From a checkpoint of a small audio captioner.
Training: adamw at rate 0.0013, 5600 steps, batches of 64.
Data: trained on synthesized solo parts of chorales (CocoChorales), 39062 training examples, 9.2 epochs.
Rows from block 2 of the text decoder of a small audio captioner, named by matrix and row number. Rows with one number belong to one neuron. Each number is 500 + 25 x the weight over its row's rms, rounded and kept within 0 to 999. All counts start at 0. Numbers have three digits each. After the name is the row's rms in percent of the matrix's.
Before each neuron's rows are labels from the 100 texts, of 14976, where the neuron reaches its highest value: "fires on" is the input token at the peak. Only what is clearly more common there than usual is listed. The data: synthesized solo parts of chorales (CocoChorales).
# fc1: MLP up (decoder.blocks.2.mlp.fc1.weight, 512x256), inputs 128-255
# fc2: MLP down (decoder.blocks.2.mlp.fc2.weight, 256x512, transposed), outputs 128-255

fires on: "#"
fc1.28 116:468503548512475497500463491517434425500500532510485473486498488535494479466449476450511487473492505498439507520508489510478483470517504470526524509481482462475532507525484456504510483526516492507487510497489509527489481452510463495449532497475498508475548490501483505450472481490523529481523552495533502487482451486446484516532521505483535504534524464484545497489468529487524446525532
fc2.28 120:463496500479514511522516474442466479525496476513499463525477504476487476494474463471510495461520534499490514509498510477506486479518512460478487501514498494519525532515529526548497514528512516468480503539511493537433514477549517473488472500485513504475484518474485537480492463505513532492465510474521512441491519484483529508550539498494545534521474516520538445475483511519517485488537

fires on: "#"
fc1.366 109:467484487432432499525481466510526493504490556494467476494480477506524514491461498496494510516436509490513480491485460487506467536475515498502477487513510489502491530487500500522511492512526448487520490540506502508492520465547490509463514487478465525509477521499500550500514531487479479498482501550515486492497475465456447533500472500487512523471492491472473533470531489557494487519549
fc2.366 107:508518511452523483475539487503509500539503493517455479512511500473507510487502499489511474506491473481541491492501487515507487554484487484525480488512477508546476516527561557564486512483538498516485531493511549534495527492507535483512495474496495467528469526493488505501438557498478503464477525515474488517524475485497521461483451486462530545558476528500480474521525504515495494505533

fires on: "f5"; "4"; "5"
fc1.382 081:473500504479440545551532492488488523548497455482530539510538495531480496505494506507476480507492481487533463495474503466498486528509492548500484511497499477478526504472507417511459502469444517494544457492550524469496478507511513474500528519520463509494498481502475508510487513513488502504493490506520505523467512523487515486493512512470542521486521493489518459501478531487454484489502
fc2.382 069:534528523525545538489496504504444487508450513520464520529514511518486502543521526517466511545502498468502496503460484518498515535487506512522466501537429508490493512485482535480556508536506536522507542453523520503536498505517530514512481527479486506499502488526485532488489533529525517534526515500443479492517518514521511467494533474457456481448508502470462524504517485504516543527546

fires on: "4"
fc1.24 115:517508525545531526488495498526504507522513551463511474494501484510551521505474524555498497501487478518526523523475494498485512499500535510459468456497497495433529503476486449487518510521443507507520523494505481510488485490502516502527519521502484528502476532511518493490480491487475493509520517497512516486484503468441498527482529555459471517464526438496504509436488541479523439500495
fc2.24 113:520456457533532457496506494486515521467491543522500493484528474489516475559509526535525566482534513491501496540549520513476490487542459523497514465485474496447489481543495492468514488518495522498503471476493483479530504496500486456549516479495524537499531472517525506489492489557508506507509506521495510451532524485552518515520500512499496501502505482522482522503502470536514532457479

fires on: "d3"
fc1.470 126:542510496473486504517530517498479515536442496536508560475521535569485483498483485517494450513518483522476486525506515530495515510497494472571488480477454491496510524469496495508490508494500505501492468499468497512533482513490472521524534517526495446530473488489451483504537484494457528540489544533471472550513509498510501500520464485510505512502507540457462551530448488503532509483546
fc2.470 140:530498528475528480494549520528492476480470494521466463513514522529495492471554496481523472507512499510519508461487488505558482473501458508523483497487508488491501492474473538487516482462507550488498514528472489532504464534506477509500479514461510451526477526524511476500442485478516537481501531513508488484532533519501522492492493498528541519503500468511488507507468519475582454522475

fires on: "d3"; "<end>"
fc1.84 123:537490493449504524512470509493478488517483507537495531465539518541482485490499520474458451554497498539522487455504557526498507493464527477538523475471475510508502518487452513518502534447501478500515507502481483501516508496477484522520503529543522431537469494469494480476527504502466520519505548505505518523493517526497466499511485473525516511469473509466430517503469495521503532520517
fc2.84 126:531480467500546429443501551488505500507495469563485520499527503494506498500534507490462498494497485529464511496478501467509481471512503561552495502498488507501478482539467558522491514512532469519520481521475487535536448522459539550503493494511538488478504489493517476478468530463450551477515524489526478487541477518470520501498500483554512503496483519514484528475502479516514520497522

fires on: "#"; "c"; "a"; "f"
fc1.23 065:510481455534484500526526527528513474504508522526524501507512510537494492506479472485459509538536501465534441467479515530466442523507537510470490475496530484502524524502516437482489497505475484470534518501458537504489535517494525497524464515487500468527488504500505536514515509520481461523530505501505474524487511489481518497527476511503470490473525453441478475535511541466479503479508
fc2.23 049:491490526490463536507494509464508458505507516511502521500482454499474498518511465525512515506529472522500495488532526518520499485522526499508508522486509465473479501473515461503485521480494536476495508459469528491482496456487496522519529471500496511531484522475541530462532490483538512502504481534532542478516473452473489493530531462502472499483481476519538543500510525493519512458430

fires on: "d3"
fc1.184 098:546547503466462499538477540467488478477455503509516533495488551536472518490493502484518484525490483535470482467475520536499525512467526492552502463497473496463532491454486499480509516463487511475503524475506467530504530536526461551529466453512517465483509509465493505507511504516486508521514507517512493538508488496503495471507468520459505494482512488512486530510484517495513485477495
fc2.184 095:530499540476528458501532516508499548507508539499487524474510512551475496508523522495499496553513507500492475469511460520527451503472520548541488519510505487512532465510478552489488464493470547483498499499515523520561499526470527500531544475454532489538506529511525477483443521507536499520504502524498509507526508502525543493485496533490490474514541510542471516531528487513558478560516

fires on: "d3"
fc1.217 122:550512440482496526547524521481503516497496498559485536492537547547495472488512479483518492553511500512483524497489526530484492514480503495525527498511435507528493511511501490512488543462472493522507462524497519520523522544499479501528484460539499447510524466509467460489520505508461545511489538523451473547490499535526518492503477475494510528507490501445473506538474540500511487526529
fc2.217 118:545476490532550490465518526532502495493486533538484493532518515508463494508510475496520502500534475497496516475537542500529481510471507516512478500499458482489499480517489512495535503479461524470523517496508484508513455554511506531513511491482475484547534520516518494468483484463494526505512524533495466523509567502462491505507493500483484521524537507523503551477504495468528452508492

fires on: "#"
fc1.17 101:538525483500482555511505444506517501535511514465507514506502501484500503516513510513470515490485520518503475472489506487506535483515491481511508488474469474473474479476498474493493516445489468495487495498506438534488563495541518524477520497504484494516490487478507533517483529478483479500452499441516527523497496560544552478439481471525484517493514474511441483454541506491518502526495
fc2.17 110:497504460458523499522508497515544531496542474443482483476460468439501545517505509521515522486516511503523550493468464510505510477478470478473502530500454476538521481491483543472493489522472552500464475515479467541456547454502476454486490474493530469545515532527514517549498517507489523520488526464503519466459477482522514506491508490494538486546520470509486516533482527456528468514481

fires on: "a5"
fc1.291 074:547545468510505509542501471475501520491497507492522532469475521496522474493457483503468483493477432507494513562490491493516536494501479484521497496460434468528492502459488475495474506513463485502508485497518489527483490482515489517477520482563460473497465482551474469484480494485471540544499490498501514524466487501519534459460474515525491529504547446470519509509494557504495496509483
fc2.291 059:533517537482531504488495558507533510479528478498488464485511472504508517530485530517489529481521516458443551448507505540476518484484537526512469488506480475507487489532499503487497479518496529518551505467529516509537535450486549472480483497472492500503537515485484491488469539538524451479512482502490484511521525497477551493540489475462529536490499514506452510549511485484540466486474

fires on: "d3"; "<end>"
fc1.252 112:528513486502528490505521507502505494480473479488494504455493560551495493503479510442530501560482482522512498478535517464517507512466529516493508484519492523501515508481472513497497558424499499496506518504502484481533473505509457501496505500537503419540528476511470495486523520488465510543517497537490526515545513548518457510514504485474547470473513509508447513489471513516476485497519
fc2.252 106:510476513537511471531520519527458519530493468541473529529484512494474518488467487491510469485468499491479490487463499501490457483495479471531471523527499481497475520495507528502516514499455522536514537522523548555515511556499493481506496475479467473502477503556496526475509515485466500503482512483473500531496526499500503500494523517470470470490532520478506493493495514469508509491505

fires on: "#"
fc1.431 090:552488505489467520530494446511502512499503520485494479501492505501516482498438520539492506517485499518510456509486530446508514544512462514510481497509509490520524480472463485491478467491471486526514501512546482511513497504546539539489536503536505481509482519493502491513546519480457504513455479490526521535476447499476543512493513499488513538487484504484470459429546522470478528462503
fc2.431 073:487507454481514465467522524490521514528500479498503496548466531489486505540507509517500523445498497464483506486526487531509542481507534502488499527510470544483503478560524529504528493481473526499464498488523454472483487450495531508548488481471475539492493498480503507550506531512518516492534528485486466443463532477506546486487463479517554550509489493491507490538499471503546496488473

fires on: "a5"; "5"
fc1.122 107:541541527504471496492476495521548520479474490476480484484478493503488544468514491497488511539515449493466510525517519450469533490511470502509520474467528488487494532486512504507485552431477512493504490530512502482490503513499498525459494517508447519505519495527497447477495498490458562512511477500546518516485455505503535509531489483522533522520500517495454490504459485509463494526516
fc2.122 100:511488492481514515539496506461478514532518502517529491541502509480531516487457495476482498476544502492540497466507512492517507539533481490496466509561523481508463484503490501498536481515478509506531493501505540498524489479516519482485490560483522459485489505512475525504473479514507482507506498510468498492473526512465536532536536518467515541490486472506486476458543482478481500453534

fires on: "a5"
fc1.354 067:518509528468461562536493467518513493474521486492510545505529492469529488472516479456499486527479472528554480472512531497519485501454455451484473477463482486480486517451469481476516488456526505514481507483514486498453495513525532456520460555549484517547483489526494468508470511508508506523501436495497462470506514464539477502459496525525542541522535493501451471517503519488506469501502
fc2.354 060:534526504492537505503494540502483521481487499507449501495496479547497529490534481469491483493490494505494489508460531514468515476543504472517509514538554477516450521488515521525526491479481484532513524505482474500478489506470515510498483506506484492468520509510461524454499498514519467485519485490517480525515522484495497522542450491485428550507492504533462453492481503448491502442529

fires on: "d3"
fc1.152 142:517471502465499503493521481493500488501470485547492541445518526527524509507444474490515497518496512504489464512555496478483505485492534541466499478490504471526527524478478499522525490482519506479476490534463530492518472465468486499520527441497484505474522499485538458507505516501508478499490504521507509505464515517489486487519540490489528521480524447463491544517484559500521436525539
fc2.152 154:490491481478475464532549507502517524476507484493509518497502525512476517547480489518531496505476500494550515539416506493471512529459515507466493483464523485484507513476541499469520516494444530494494540490517501510517522476538493458497508518512458483511468498515475516509490505493513537490522466498474496482506522492483471505470490533463502497519506519478444430499516489518487542486515

fires on: "a5"; "#"; "f5"
fc1.160 113:519565535524466533503443497483465523512489490498513509501514497512487527442519486503467487509479459488470469502526531492464483538518495477533479522491513480481485518506545446527486514498443500508525497508548513513483504487501486510495516525509443498497483512535504498496494491491499499479497508503525497556497494495486515449501461515510520553537458499490508492489473489487469507516495
fc2.160 122:500483509487485457486484555458522469479517519474463515528539503509511475516491516526579501502499456471504515525498513430492496507477517539483477521498491538557516518497518525536483518484526479514518512515489460472522490516497516516456481537524543546477507525476490476445496470536479527488496431549531457509494473470484557504519508539474510494492525534500489460482523477517489498525521

fires on: "d3"; "f3"; "a3"
fc1.437 098:483508541466458480529518483517492513537423494505518528462491530505483470471482526455533508515488434501500476486514522490501509486478508511539510469532504515501495479521470520498506493454456523519508458515508511479483467544486467509449537530556516478458519506457490498521523515459502470511473499544501479535505493496487489501532528496490523482494551485470505528495466581474531498487503
fc2.437 089:524486490512524472517553509496480478499487461505496506510470499450533509524503481464504462504501518514512520484479507469520462500475485488506505507510492480461470484503505545510491465473479483509503502506489522549416518517524491435469491500476509489533414491550493523525482476485494512521498502458452463485519503509518507503462476518522473480493475512539457503514475493461577501535467

fires on: "4"; "5"
fc1.443 130:573520499521462520544547497459496484502479544517492542473472504554485529507474507473455476523484522541531500503499491497510514515493507464530513477494485526502533529518471468509511531477492516511477477510481489504509494517543478506513452479502494457580539507470527512529492496525496535509490551494463512515459476511524530506511444504491508482501521475474471500500506483528508508506536
fc2.443 115:513484433500561519474545484506530518461532545499467514472490522515484487509507514481516499475496485510495490481535504495529521498459467515501501457466502503523532504491424507471464477488525525479456493499459456507505501578507517516532487497493543524498493497495486449477501515492488541511547504469540477476519490517511492498484483477504492488485516475540496504485467470532533481490480

fires on: "a5"; "5"; "d4"; "d5"
fc1.91 100:513522512516468519516492497516479509519494484498519543440508508541523486515508508537468517531515464480437458518504520505483500490459506524493483492494459494482504505527487421520457519472485517515467447524510479477487496535503516505485551480534486496496492510492521474533506512519459529505479498508523489554486477501496532461480489543499531513495483452477485487492494519477488457527505
fc2.91 104:538517471474505534523472538516508508459509481488490476508503500511479499521479522511528471515503464469520537491470506507508515544526546511475453542551450513526527478497531514440498503478491509493527493468514467502528515435557535467479494522498497499508479529492514525457494535522472493472509471544482482438502517473501486499490543516495485501496515488501487438466523478482496510444488

fires on: "4"
fc1.469 082:527485501453470522499511494527478540505492510515476555500543512526487499490512494527467512505471500551535479481477533479520499479492525550525514486503509512482533516493460496477481547470511479517517491519505479539497466520542524472480513543509534483516446446462501489490544511447478501489526541506508491512497485520493495522492487552535514521499482493504437515495481564470513521495535
fc2.469 066:442507457507507518499532498510536558439499491485474514504491537537498453511538524521520537467499517524537500521461477479492463479540450491478485492487504486494500531491512508486497535523541494526465482497533512504530468445474472507506543488497516505484517507470505487475501531500510527472520464521487484459539478516530454520524466498494543493467481463474513471493508472467472521522495

fires on: "#"
fc1.473 096:518547493521526518506494525478452482536510505464476506498491483539523502466513497523465484499469479489479445525491487484488503520491494527518506545508514498504530502518470473529436546518508480507511505507544517485499533557497491548507515500511511505487489488485478518496540490518508477491503541466512480540506503506483503461510482523487489474511464498486494532481460470501499501493529
fc2.473 097:528478491502480514529483501492508442509522504495481487525534507531476470529488487518485496471482450489497475507519523504526508528484522485477492525480521523482476479504509507481484479496448483518488492482508482481530511542471482521511504500529525519473496502507501505491492513520434485477480495493501457553506527528507520507463525537511509468461497514442496498501537485489458549484502