From a checkpoint of a small audio captioner.
Model: 9.81M parameters, log mel input, encoder arch pvt, encoder norm rmsnorm, encoder activation gelu, encoder patch size [4, 4], encoder depths [2, 5, 2], encoder widths [96, 192, 384], decoder width 256, decoder layers 6, decoder norm rmsnorm, decoder activation quick_gelu.
Data: trained on synthesized solo parts of chorales (CocoChorales), 39062 training examples.
Rows from block 3 of the text decoder, named by matrix and row number. Rows with one number belong to one attention dimension. Each number is 128 + 24 x the weight over the matrix's rms, rounded and kept within 0 to 255. All counts start at 0. Numbers have three digits each.
# v: attention value (decoder.blocks.3.attn.v.weight, 256x256), inputs 128-191
# proj: attention output (decoder.blocks.3.attn.proj.weight, 256x256, transposed), outputs 128-191
v.132:103151115130115146120141129125111165121145132162055141110129152129129105137092148129153119140107123118142096166134137100095122167140116126181101137101121121138153141099122114126099111106105136
proj.132:134120108116126136152111138138169173103112131102110127128112100122088171145150141120140117134135179098169119133162120173178106126109136102138138140111124150129119143131086150088151111133154127
v.133:103115115119134129115172118170134126152179140136120159128134093118116131119142098131145123145122146148131128092141149143114109135092150098114138121149090115111118128099141134119124114118157120
proj.133:120149121115147133163140129094149136136124098088158115169105109131110111121095106122139116137160142112121152117144123116136117137145096082127148140119086151129160132119168097133103131126102110
v.134:160109131105124112173152106113108164168135163149129098168198152139134124136124151120113133088160152100115097102124179127119130100147171116099128156159116112160140173122065117146117155131160124
proj.134:095142135063110143108146138059102155186164121082174176144162169123108083104073086107144070135131118155097103099151135139142169134078127138111142120070091130139104158122138058125098121122139063
v.135:103104158110114113148135115137111120146102088104125108129131128088133108126136121156143120118142119100128146146120122146107127109130124119102106120145128080135094132122143113154115098157109129
proj.135:165153149113117149103105114121124130114122116108141130125133142135131149097141115099113139128108094110130144121125119112136167102121115170111121085110123092086162102131111147114121123118115127
v.136:144116164140157131155135102111138097138099126096117109126113163123144128131116137077117110128140125114121131127109129151127145124112136098099139136141154112120120139135117115128118111115130146
proj.136:129145141114105121134120120126115149126130108132159122123144125116142126117149116108138143106126127148104116124124102122100110093122117147124130109124157143113118133122145111120128147123150129
v.137:154085105127135119135124120134115092128120149159156115141122141137136104087118100111121144116129111098141099091107159124152122110130112143112140154131135139159160160136106137146134141117125142
proj.137:128176166142093129145117128110132135145134121107162134129141112117133129143095142128083112120171107124099100100124092130146166125124130090124149135110085105108111143098137118095129125107103101
v.138:141118089140114118121131140157135109088087118123104136131109114105126177137138117137106163141141123106130147166127055118145132127107156148151088152113125147156152099125152106135122144128122135
proj.138:086133171159118113149136109140110120136120120155141136141135127142172127148147085160144136126163112142129076109125120123109098085156132133134122121160118125136137126092164154123117101155159108
v.139:138136107132133120138094134101099110102151128137142138117129132129136093111122146133138114113139144145095157136117124151167139089136126145134138096137142139153119107116112103102136069154117107
proj.139:159117129117158151100121120139146104138099127136060135121120158138120130136112134146090080109086120140159146133158139148140150127132151153134122155139125116141122115130137155131127162090104118
v.140:102135118087126120121119097132144171154172107151144167124138158115164131143116121121138134138130105124082126125123113118090133138143091110156090127118149123129112168120130148115120108135148086
proj.140:144124106128103135130130157107131147134133136093124108152135153134129163136134166133164145103103143113157149149163107118138125124081112135156128127131141130135129119140139124138119120124149167
v.141:136152126116133154111132133115120146148194142124142113157130118109169142114112138152170128122106127129136126137117181101111137108149105106125136090124113126126126124110139136146165114121147121
proj.141:177117120117138132156108122158129120141102112127120118137097118101137154153114160129114127161125108109143151171119107139123141162123119105121125122152119117114160126142128124105130135095122186
v.142:129112170111095136121124108079162135091060123126137165117105164085102107153097161159116138114145104151133122155129088122142105143161086142129103119104152111100075177160131119119109109120098112
proj.142:127156106144118130123125149125149114165131162137082125086130109156136170143148156155117129120111139095150158126128139125145120089140191171136162093099131139104107132125093150094116128130112101
v.143:108125142153120165102108136154127131104132144087146138134090125119139134098099094106178123100105118122165132119162147164144129146129079127160114146089131107115114153156170129115151109121098118
proj.143:147163097156090116153136149157136161144066116150098097145147092125151195125162170134125119127151120068151111141099144117123111106164189158131152103124111147121109147126125161156121132090104165
v.144:111153104142132100125158125180103131114148112130105164149130122147128147130134098173159138123103120132100125100158085116096095117091139121198096135113097187102128132151188143169103123103146138
proj.144:115117110147126111145139109141162157179122121123149100141128077133122119112102163146163162122156126133177153171116119126125089110146139094135090114190100139108157138120142147120115066112103161
v.145:111116140119161156144098133116098089104109116131128132117164119126118127154120137145112141172151134118116160147130084140145118134130137142117150127122099159133127087162098145107119132160118113
proj.145:111167114131155106133120124159106137097155114137133144129092147144133108105144078131115113135121110144138148138155129132133131109146106155128143145166167108136148132118115143129134131131130108
v.146:090101157141099136137122110129106129094080092090128135122112142105141161132128136090106105156123105117146138117152138133154139104109118094116113126114143136139086132136116103117115070132145139
proj.146:174133099124103110101151103111139125121118142154075134100125130131154153115158132121128130118127161110120120126138132128122147103106139180120140133105142131134107135123107144168099121132124148
v.147:098108100108118151116122104117117138188138136140124105177168113126133116149143150173136148111143126115152149135114133113106134141147177123114102127106091117156100119140122135117126181143156117
proj.147:119111143091149116127138162124097155103168092092162148137142167122118105096151063115141108145097073150113171113164123132150137150083087134106088125119143108110116105174138105132137149116169114
v.148:116159171160126124113132162156107155177122135116116157147133165109152164092128103130157123167085106124115125093109197070134137152144154121158100132170135139139160114104128154194175148138164102
proj.148:164111121092132150158112124099068152110114092118193160150108150112129121144132127129121143135177129151125138080139097101128109137130109109118135121142114147133133086148089129125110077163146157
v.149:145129130105139126158156105146108149183128193138138126144120127142145122140146099121086164084138122094126128114135115142112141089142124092083158160137140124152112160123083144155097153127172144
proj.149:110123130118133126113116127094127114168184150116142154144148109119085082096111128115138109113139109096119112135125127131127113127129129144104092151073071149142109176112190068116110154147129106
v.150:118129149158140148079145140164151098084128098103120128113066098126169155146102150101162089154119135164183151153118121134141130164102090085136097113101095130107101128102179117095193052107119113
proj.150:171145114169149088140091144163126123047056133173113109082105092104130179176184164160155191140134172080134127109097128140091095128152114141134162137131162150140151122110118170130119154081091170
v.151:147134159142095100120146117167149117156131131134109134155151136109163126113130103137143156129118141127160140146108150102114129135119108161144113171132134143138167153096162152174127164103142138
proj.151:140135140102149100104120139090124141135090099133168148167122148097110140152105095137141106138173097142132101136132146119169139089113140128141141097121113129095157120153136132078126082133102132
v.152:103145175105120144135102133089120121125115102111147103129115122116142155136117127128106103146131143129166124163108173135150153139145117095123143122158111105092114119126142123132169136115120127
proj.152:127122122139106120131095151146111145060169161120141111080100103118153129121137135123134188114087127121072152116104096118097131099110101163129153110090145140114121149108103094114105164131151128
v.153:152131172130117115095110125134125161168108114151094147153125158084142169106103145151177138129118126112139121102102183093110124161142094132135090164124149100100091134100167155181174161107129120
proj.153:148136104096140148122125158101117158090114133135177153119141126145138164145166116089139159119142118123118139116134098124128127118102144157100155106137149145101142125168081118106127098164132136
v.154:155165105162120105136179184158139121167145175177072148144130129153146162103149116160159140111138122153121127125106114128080096140116152142177122140123128163141147114090167126140131154102178124
proj.154:107110159140153127156155109090154120152102139098142145160095118115111126147097141163139108148181142136150117134130085110136108141151139058109112122134116174092158106119162149090124070155115152
v.155:087126171150097101139129135151128176124107116122095116143106108104155129145117133159101119120094113098108114168110079138081108138132130119122114141084137095138095128157145154167112150131125147
proj.155:102099159131109122104127154122149104128122145135129140143150127132125125108160129099168129137138111147124140144118132123143086108100150152143095095115138146124122118137152116116119118153145154
v.156:159138155130140104129192120162118064131128156157107113135106129136098117118138113066078100129130121122147113083107141156142116122109115106092140128148119101081136117093140144145160128130140129
proj.156:107135177148115122165113103086166134117133147119177121162137110144139097117125118150120166144164153075098117110089089097102109104167128120132141119087155147103097156108177071114109146119121126
v.157:153148118168157149129129137173147120164180183111139072115077127134139117084137135097166118120087116094135136116139174109118143127144118123126157125155137084101138098113125144145151174132129146
proj.157:119146166117147152147083146136110104086125120157165115138138154118141156133108158109111163178135095070103115129103092161130135168132129121125091152137162141114088144150159125127121166124119155
v.158:142086100117131142127167148178142100116111166142135148120130115150133103128107106086090141081163122135148130080144143140146129110126108093126150155150133112144152164107097153129091121114138143
proj.158:138145132149110121134138111116160116168143137121107121152162110107105134134143116168131096140140131085126126149104166151110121122160154116103115152112112153119081139135134085131087120110103088
v.159:086102117115131133121120116155145119133122130123099153167178146081131150153096141175158118113148163144149128129110106120142092127140097104159097120112111153143111156131122110141112112151159119
proj.159:093117088132144118143138127137151165155090132094107154125137107099129161141137127145169111098086133151150143138133152101152128094140150134127124133153095118113148120112137147128111107099097153
v.160:147154121143137114150174148138103146155134184106143117137084114144147096088130107097132118098131121127102149107127184119128177092128160089142174126128130110117184152129106159105124168083129116
proj.160:146125155118101136163108115116139092144137154130133116133124150115086125125118156153110126145140147119135104160116095131154134161133111081133091154109149162109126164153166093136142106115154148
v.161:165106181170115126096150144159130113109097136125126129112071129102153115121137127119158104125120095129159118108151141143142134112115101123159143121133137124102127092134127148146140109097093161
proj.161:154139127131105109156135118149150117124106149150109084132113085102140124146148181138082134135176181109111085131079103155101094163188135099157127092142147156125110139152119121114124147116117127
v.162:122081136086077094111086101134193157116100111127155164147188120072155119125104179171134164115133126111162149144117125149102127113140064109079123143128156120159085168149149156106089133112106118
proj.162:121142079131154133091107115124121100138124141110129143160120106076120144145126089135150104112092073112096171161116173116096178085116135154150161119112088107106134119163131100117109164107150052
v.163:145111129134130122125163165157091102165141153104123145110143132160105127105148125132120169114121105108108122111111130124116134087074194154144165130122150165111194138139135147144108136121142173
proj.163:126134154110110134147135102110153114171141157139128115133117133123125086140110133154099098121139160137145097167134111168130086144132121071140096109134095129099112121146174077111144087144140129
v.164:144131116103134120124122121109139194199134123156123140152194163132137127161152103173102172127118128108113103132116148107082119115159159149125096146119130139146148124104133143171108159164162125
proj.164:088114132098146147120167121077096135188144097075181164146134177144134092096103107109151095112142083160100133125153103098144166159075121121145129078110070099114146093144123100138117116170132111
v.165:140142127105139138125095101091103119123122119099199090105123159129149141113115142094140098155117121126086156101114146104127150126135166121096167132179142094135120098139081116118142095112135122
proj.165:178137143103099157091124134134082143127149119159113123127103196116153097091092088112088122142110101138076168099179124128137214133114106137110129149118166082138092120127066115159135178138154112
v.166:129118097096127106128091120149140147132190122147196144126114101126144115153141147150119095134129128162101135112122159092100109109131131114097137107131141181130113101134136137117104151133137092
proj.166:098131109147138151124142100128126142139156137107145134128142118119146131101086121134121167113130123146083193145145137084142188097120079097135152130169082088102119158138115121116111174111113102
v.167:131117123153102106110148137126131160125097145132115159125137109141123145109118127144125148102094090118139137142133104132103139138134145128144134171130150118156157174132154140157125137134140157
proj.167:117120162113137132143174142101127087187126145111127115130130138163115119122095158126135089118169109134147098147104147145155095142144153103111087087120087135118123105137118125121122065145120123
v.168:152111117128121130124130142147105099087106144094108128107099102156113093122121110107107136112158120140115126115136105127156117129091122101112128114118117138136149117118085093130121092156129143
proj.168:144151149144126106137119101114138087139103128163102134133120151138127110101111100137129121142146132112143089126113157165115110149172170140137107145116155152171102144109157128123165118097100144
v.169:146142130155132115113140162140124126130071154111089128139071133102112159142094170115111103153122117103146130127126153070143136170137149156108152161162141132151135115101098115124155163084121138
proj.169:126115165133128128164116144144103100084150132127136141112106121131146104173172139102112156140173146124097102134128085115084127107148132110083131144118132154127096141132102104090109118164162099
v.170:146113132131139152129123116103126126102130129140120144109146152124144098125095122128126127110125145120147107168147140127111155111146111173111103140129137083128156142122137108126119114149101147
proj.170:131120109079113138114110148153107094159123123110116120148160152138134140101109134126104088140156128110125107107146150141154113136138132132149146135101108136162126096144123127146146150131106130
v.171:119183137136155130148095129137106126106116096105170107112124117128138177129132146126140105179135113140127193138100151113138117120097179177148141103126086130117127052137140136138162139144114122
proj.171:131153149106139152132131092159072122074145103176135117086080122127145110135143097104090131150120131142136133133116131117106141148136092109121127122154171105126151115135133170145165147121128150
v.172:150136139120122133132149102114136089154146139122106079109142128153105098134111149113085124124142160129143141195126083163155108136106140139073147132154131116089112132133126098109137147158142120
proj.172:106160187130142085111116133128121097092153167121116126097133133167093118101140122160134096154094134110123114133102115137147130139139120154111124133099165123127150147106169104081166161131124080
v.173:075102115095106121140094092167170133121109131144146134135162103095125160168146163146104123141136152146144126167118082121102092117143096140085137111139129158128086135144119148151109136151107103
proj.173:082134060140143089105112129120111134136175156092144157147130087118162120111153115149135174112113096164059181093126126119138146050093098158111148106122096097119127122125112127134110171121127061
v.174:137128134108101113157163129112155106115083121145092151141132111093098126125096129148096146110141142142141117129124141151114135168138101136154127138111130125118157177111130138128118134096134147
proj.174:111136106151105133142147154121161134157102139113121136102129127132103123136122122132151076093114169125165132147128129130163084120144155116161154107101138163103139136145107109073150110111118105
v.175:128129148135161135119108113080140134110085082160109144154143142101134168161164151170148146162110150123131151160124121099122121156127147150126111128116152148116105117163157116143122109133141115
proj.175:096108101105140113102144146142105160098153115119146146124119128124141130142146098121119107109102140153157134131163103096152149126123118148139126095139159101109133101118109149106117123152163134
v.176:094173100120144120121144128176097150081185107121129130128123116117117138115158102138137104119149134173103124087148095153105120133078091143145108111110136144129160110138167110133116109156154132
proj.176:134096098150130124118158096107151126165126129123115121159120123124130122097071135141154155116134130139121099140116141085162147117162126081091108151183097137142143148127139146167108097125087158
v.177:141141125130132123142149140139099119152093125125098113122111106150080105125113123116138126168117122128068103097128116126163121158107156116153112167127125158139132123149136112152141103114147162
proj.177:090142180131097113169154119098160143102123128118159139119140121184131084134148145149143103090178166113119076103162085149109090133144161134113115112141155162147116126124161115133130071182135175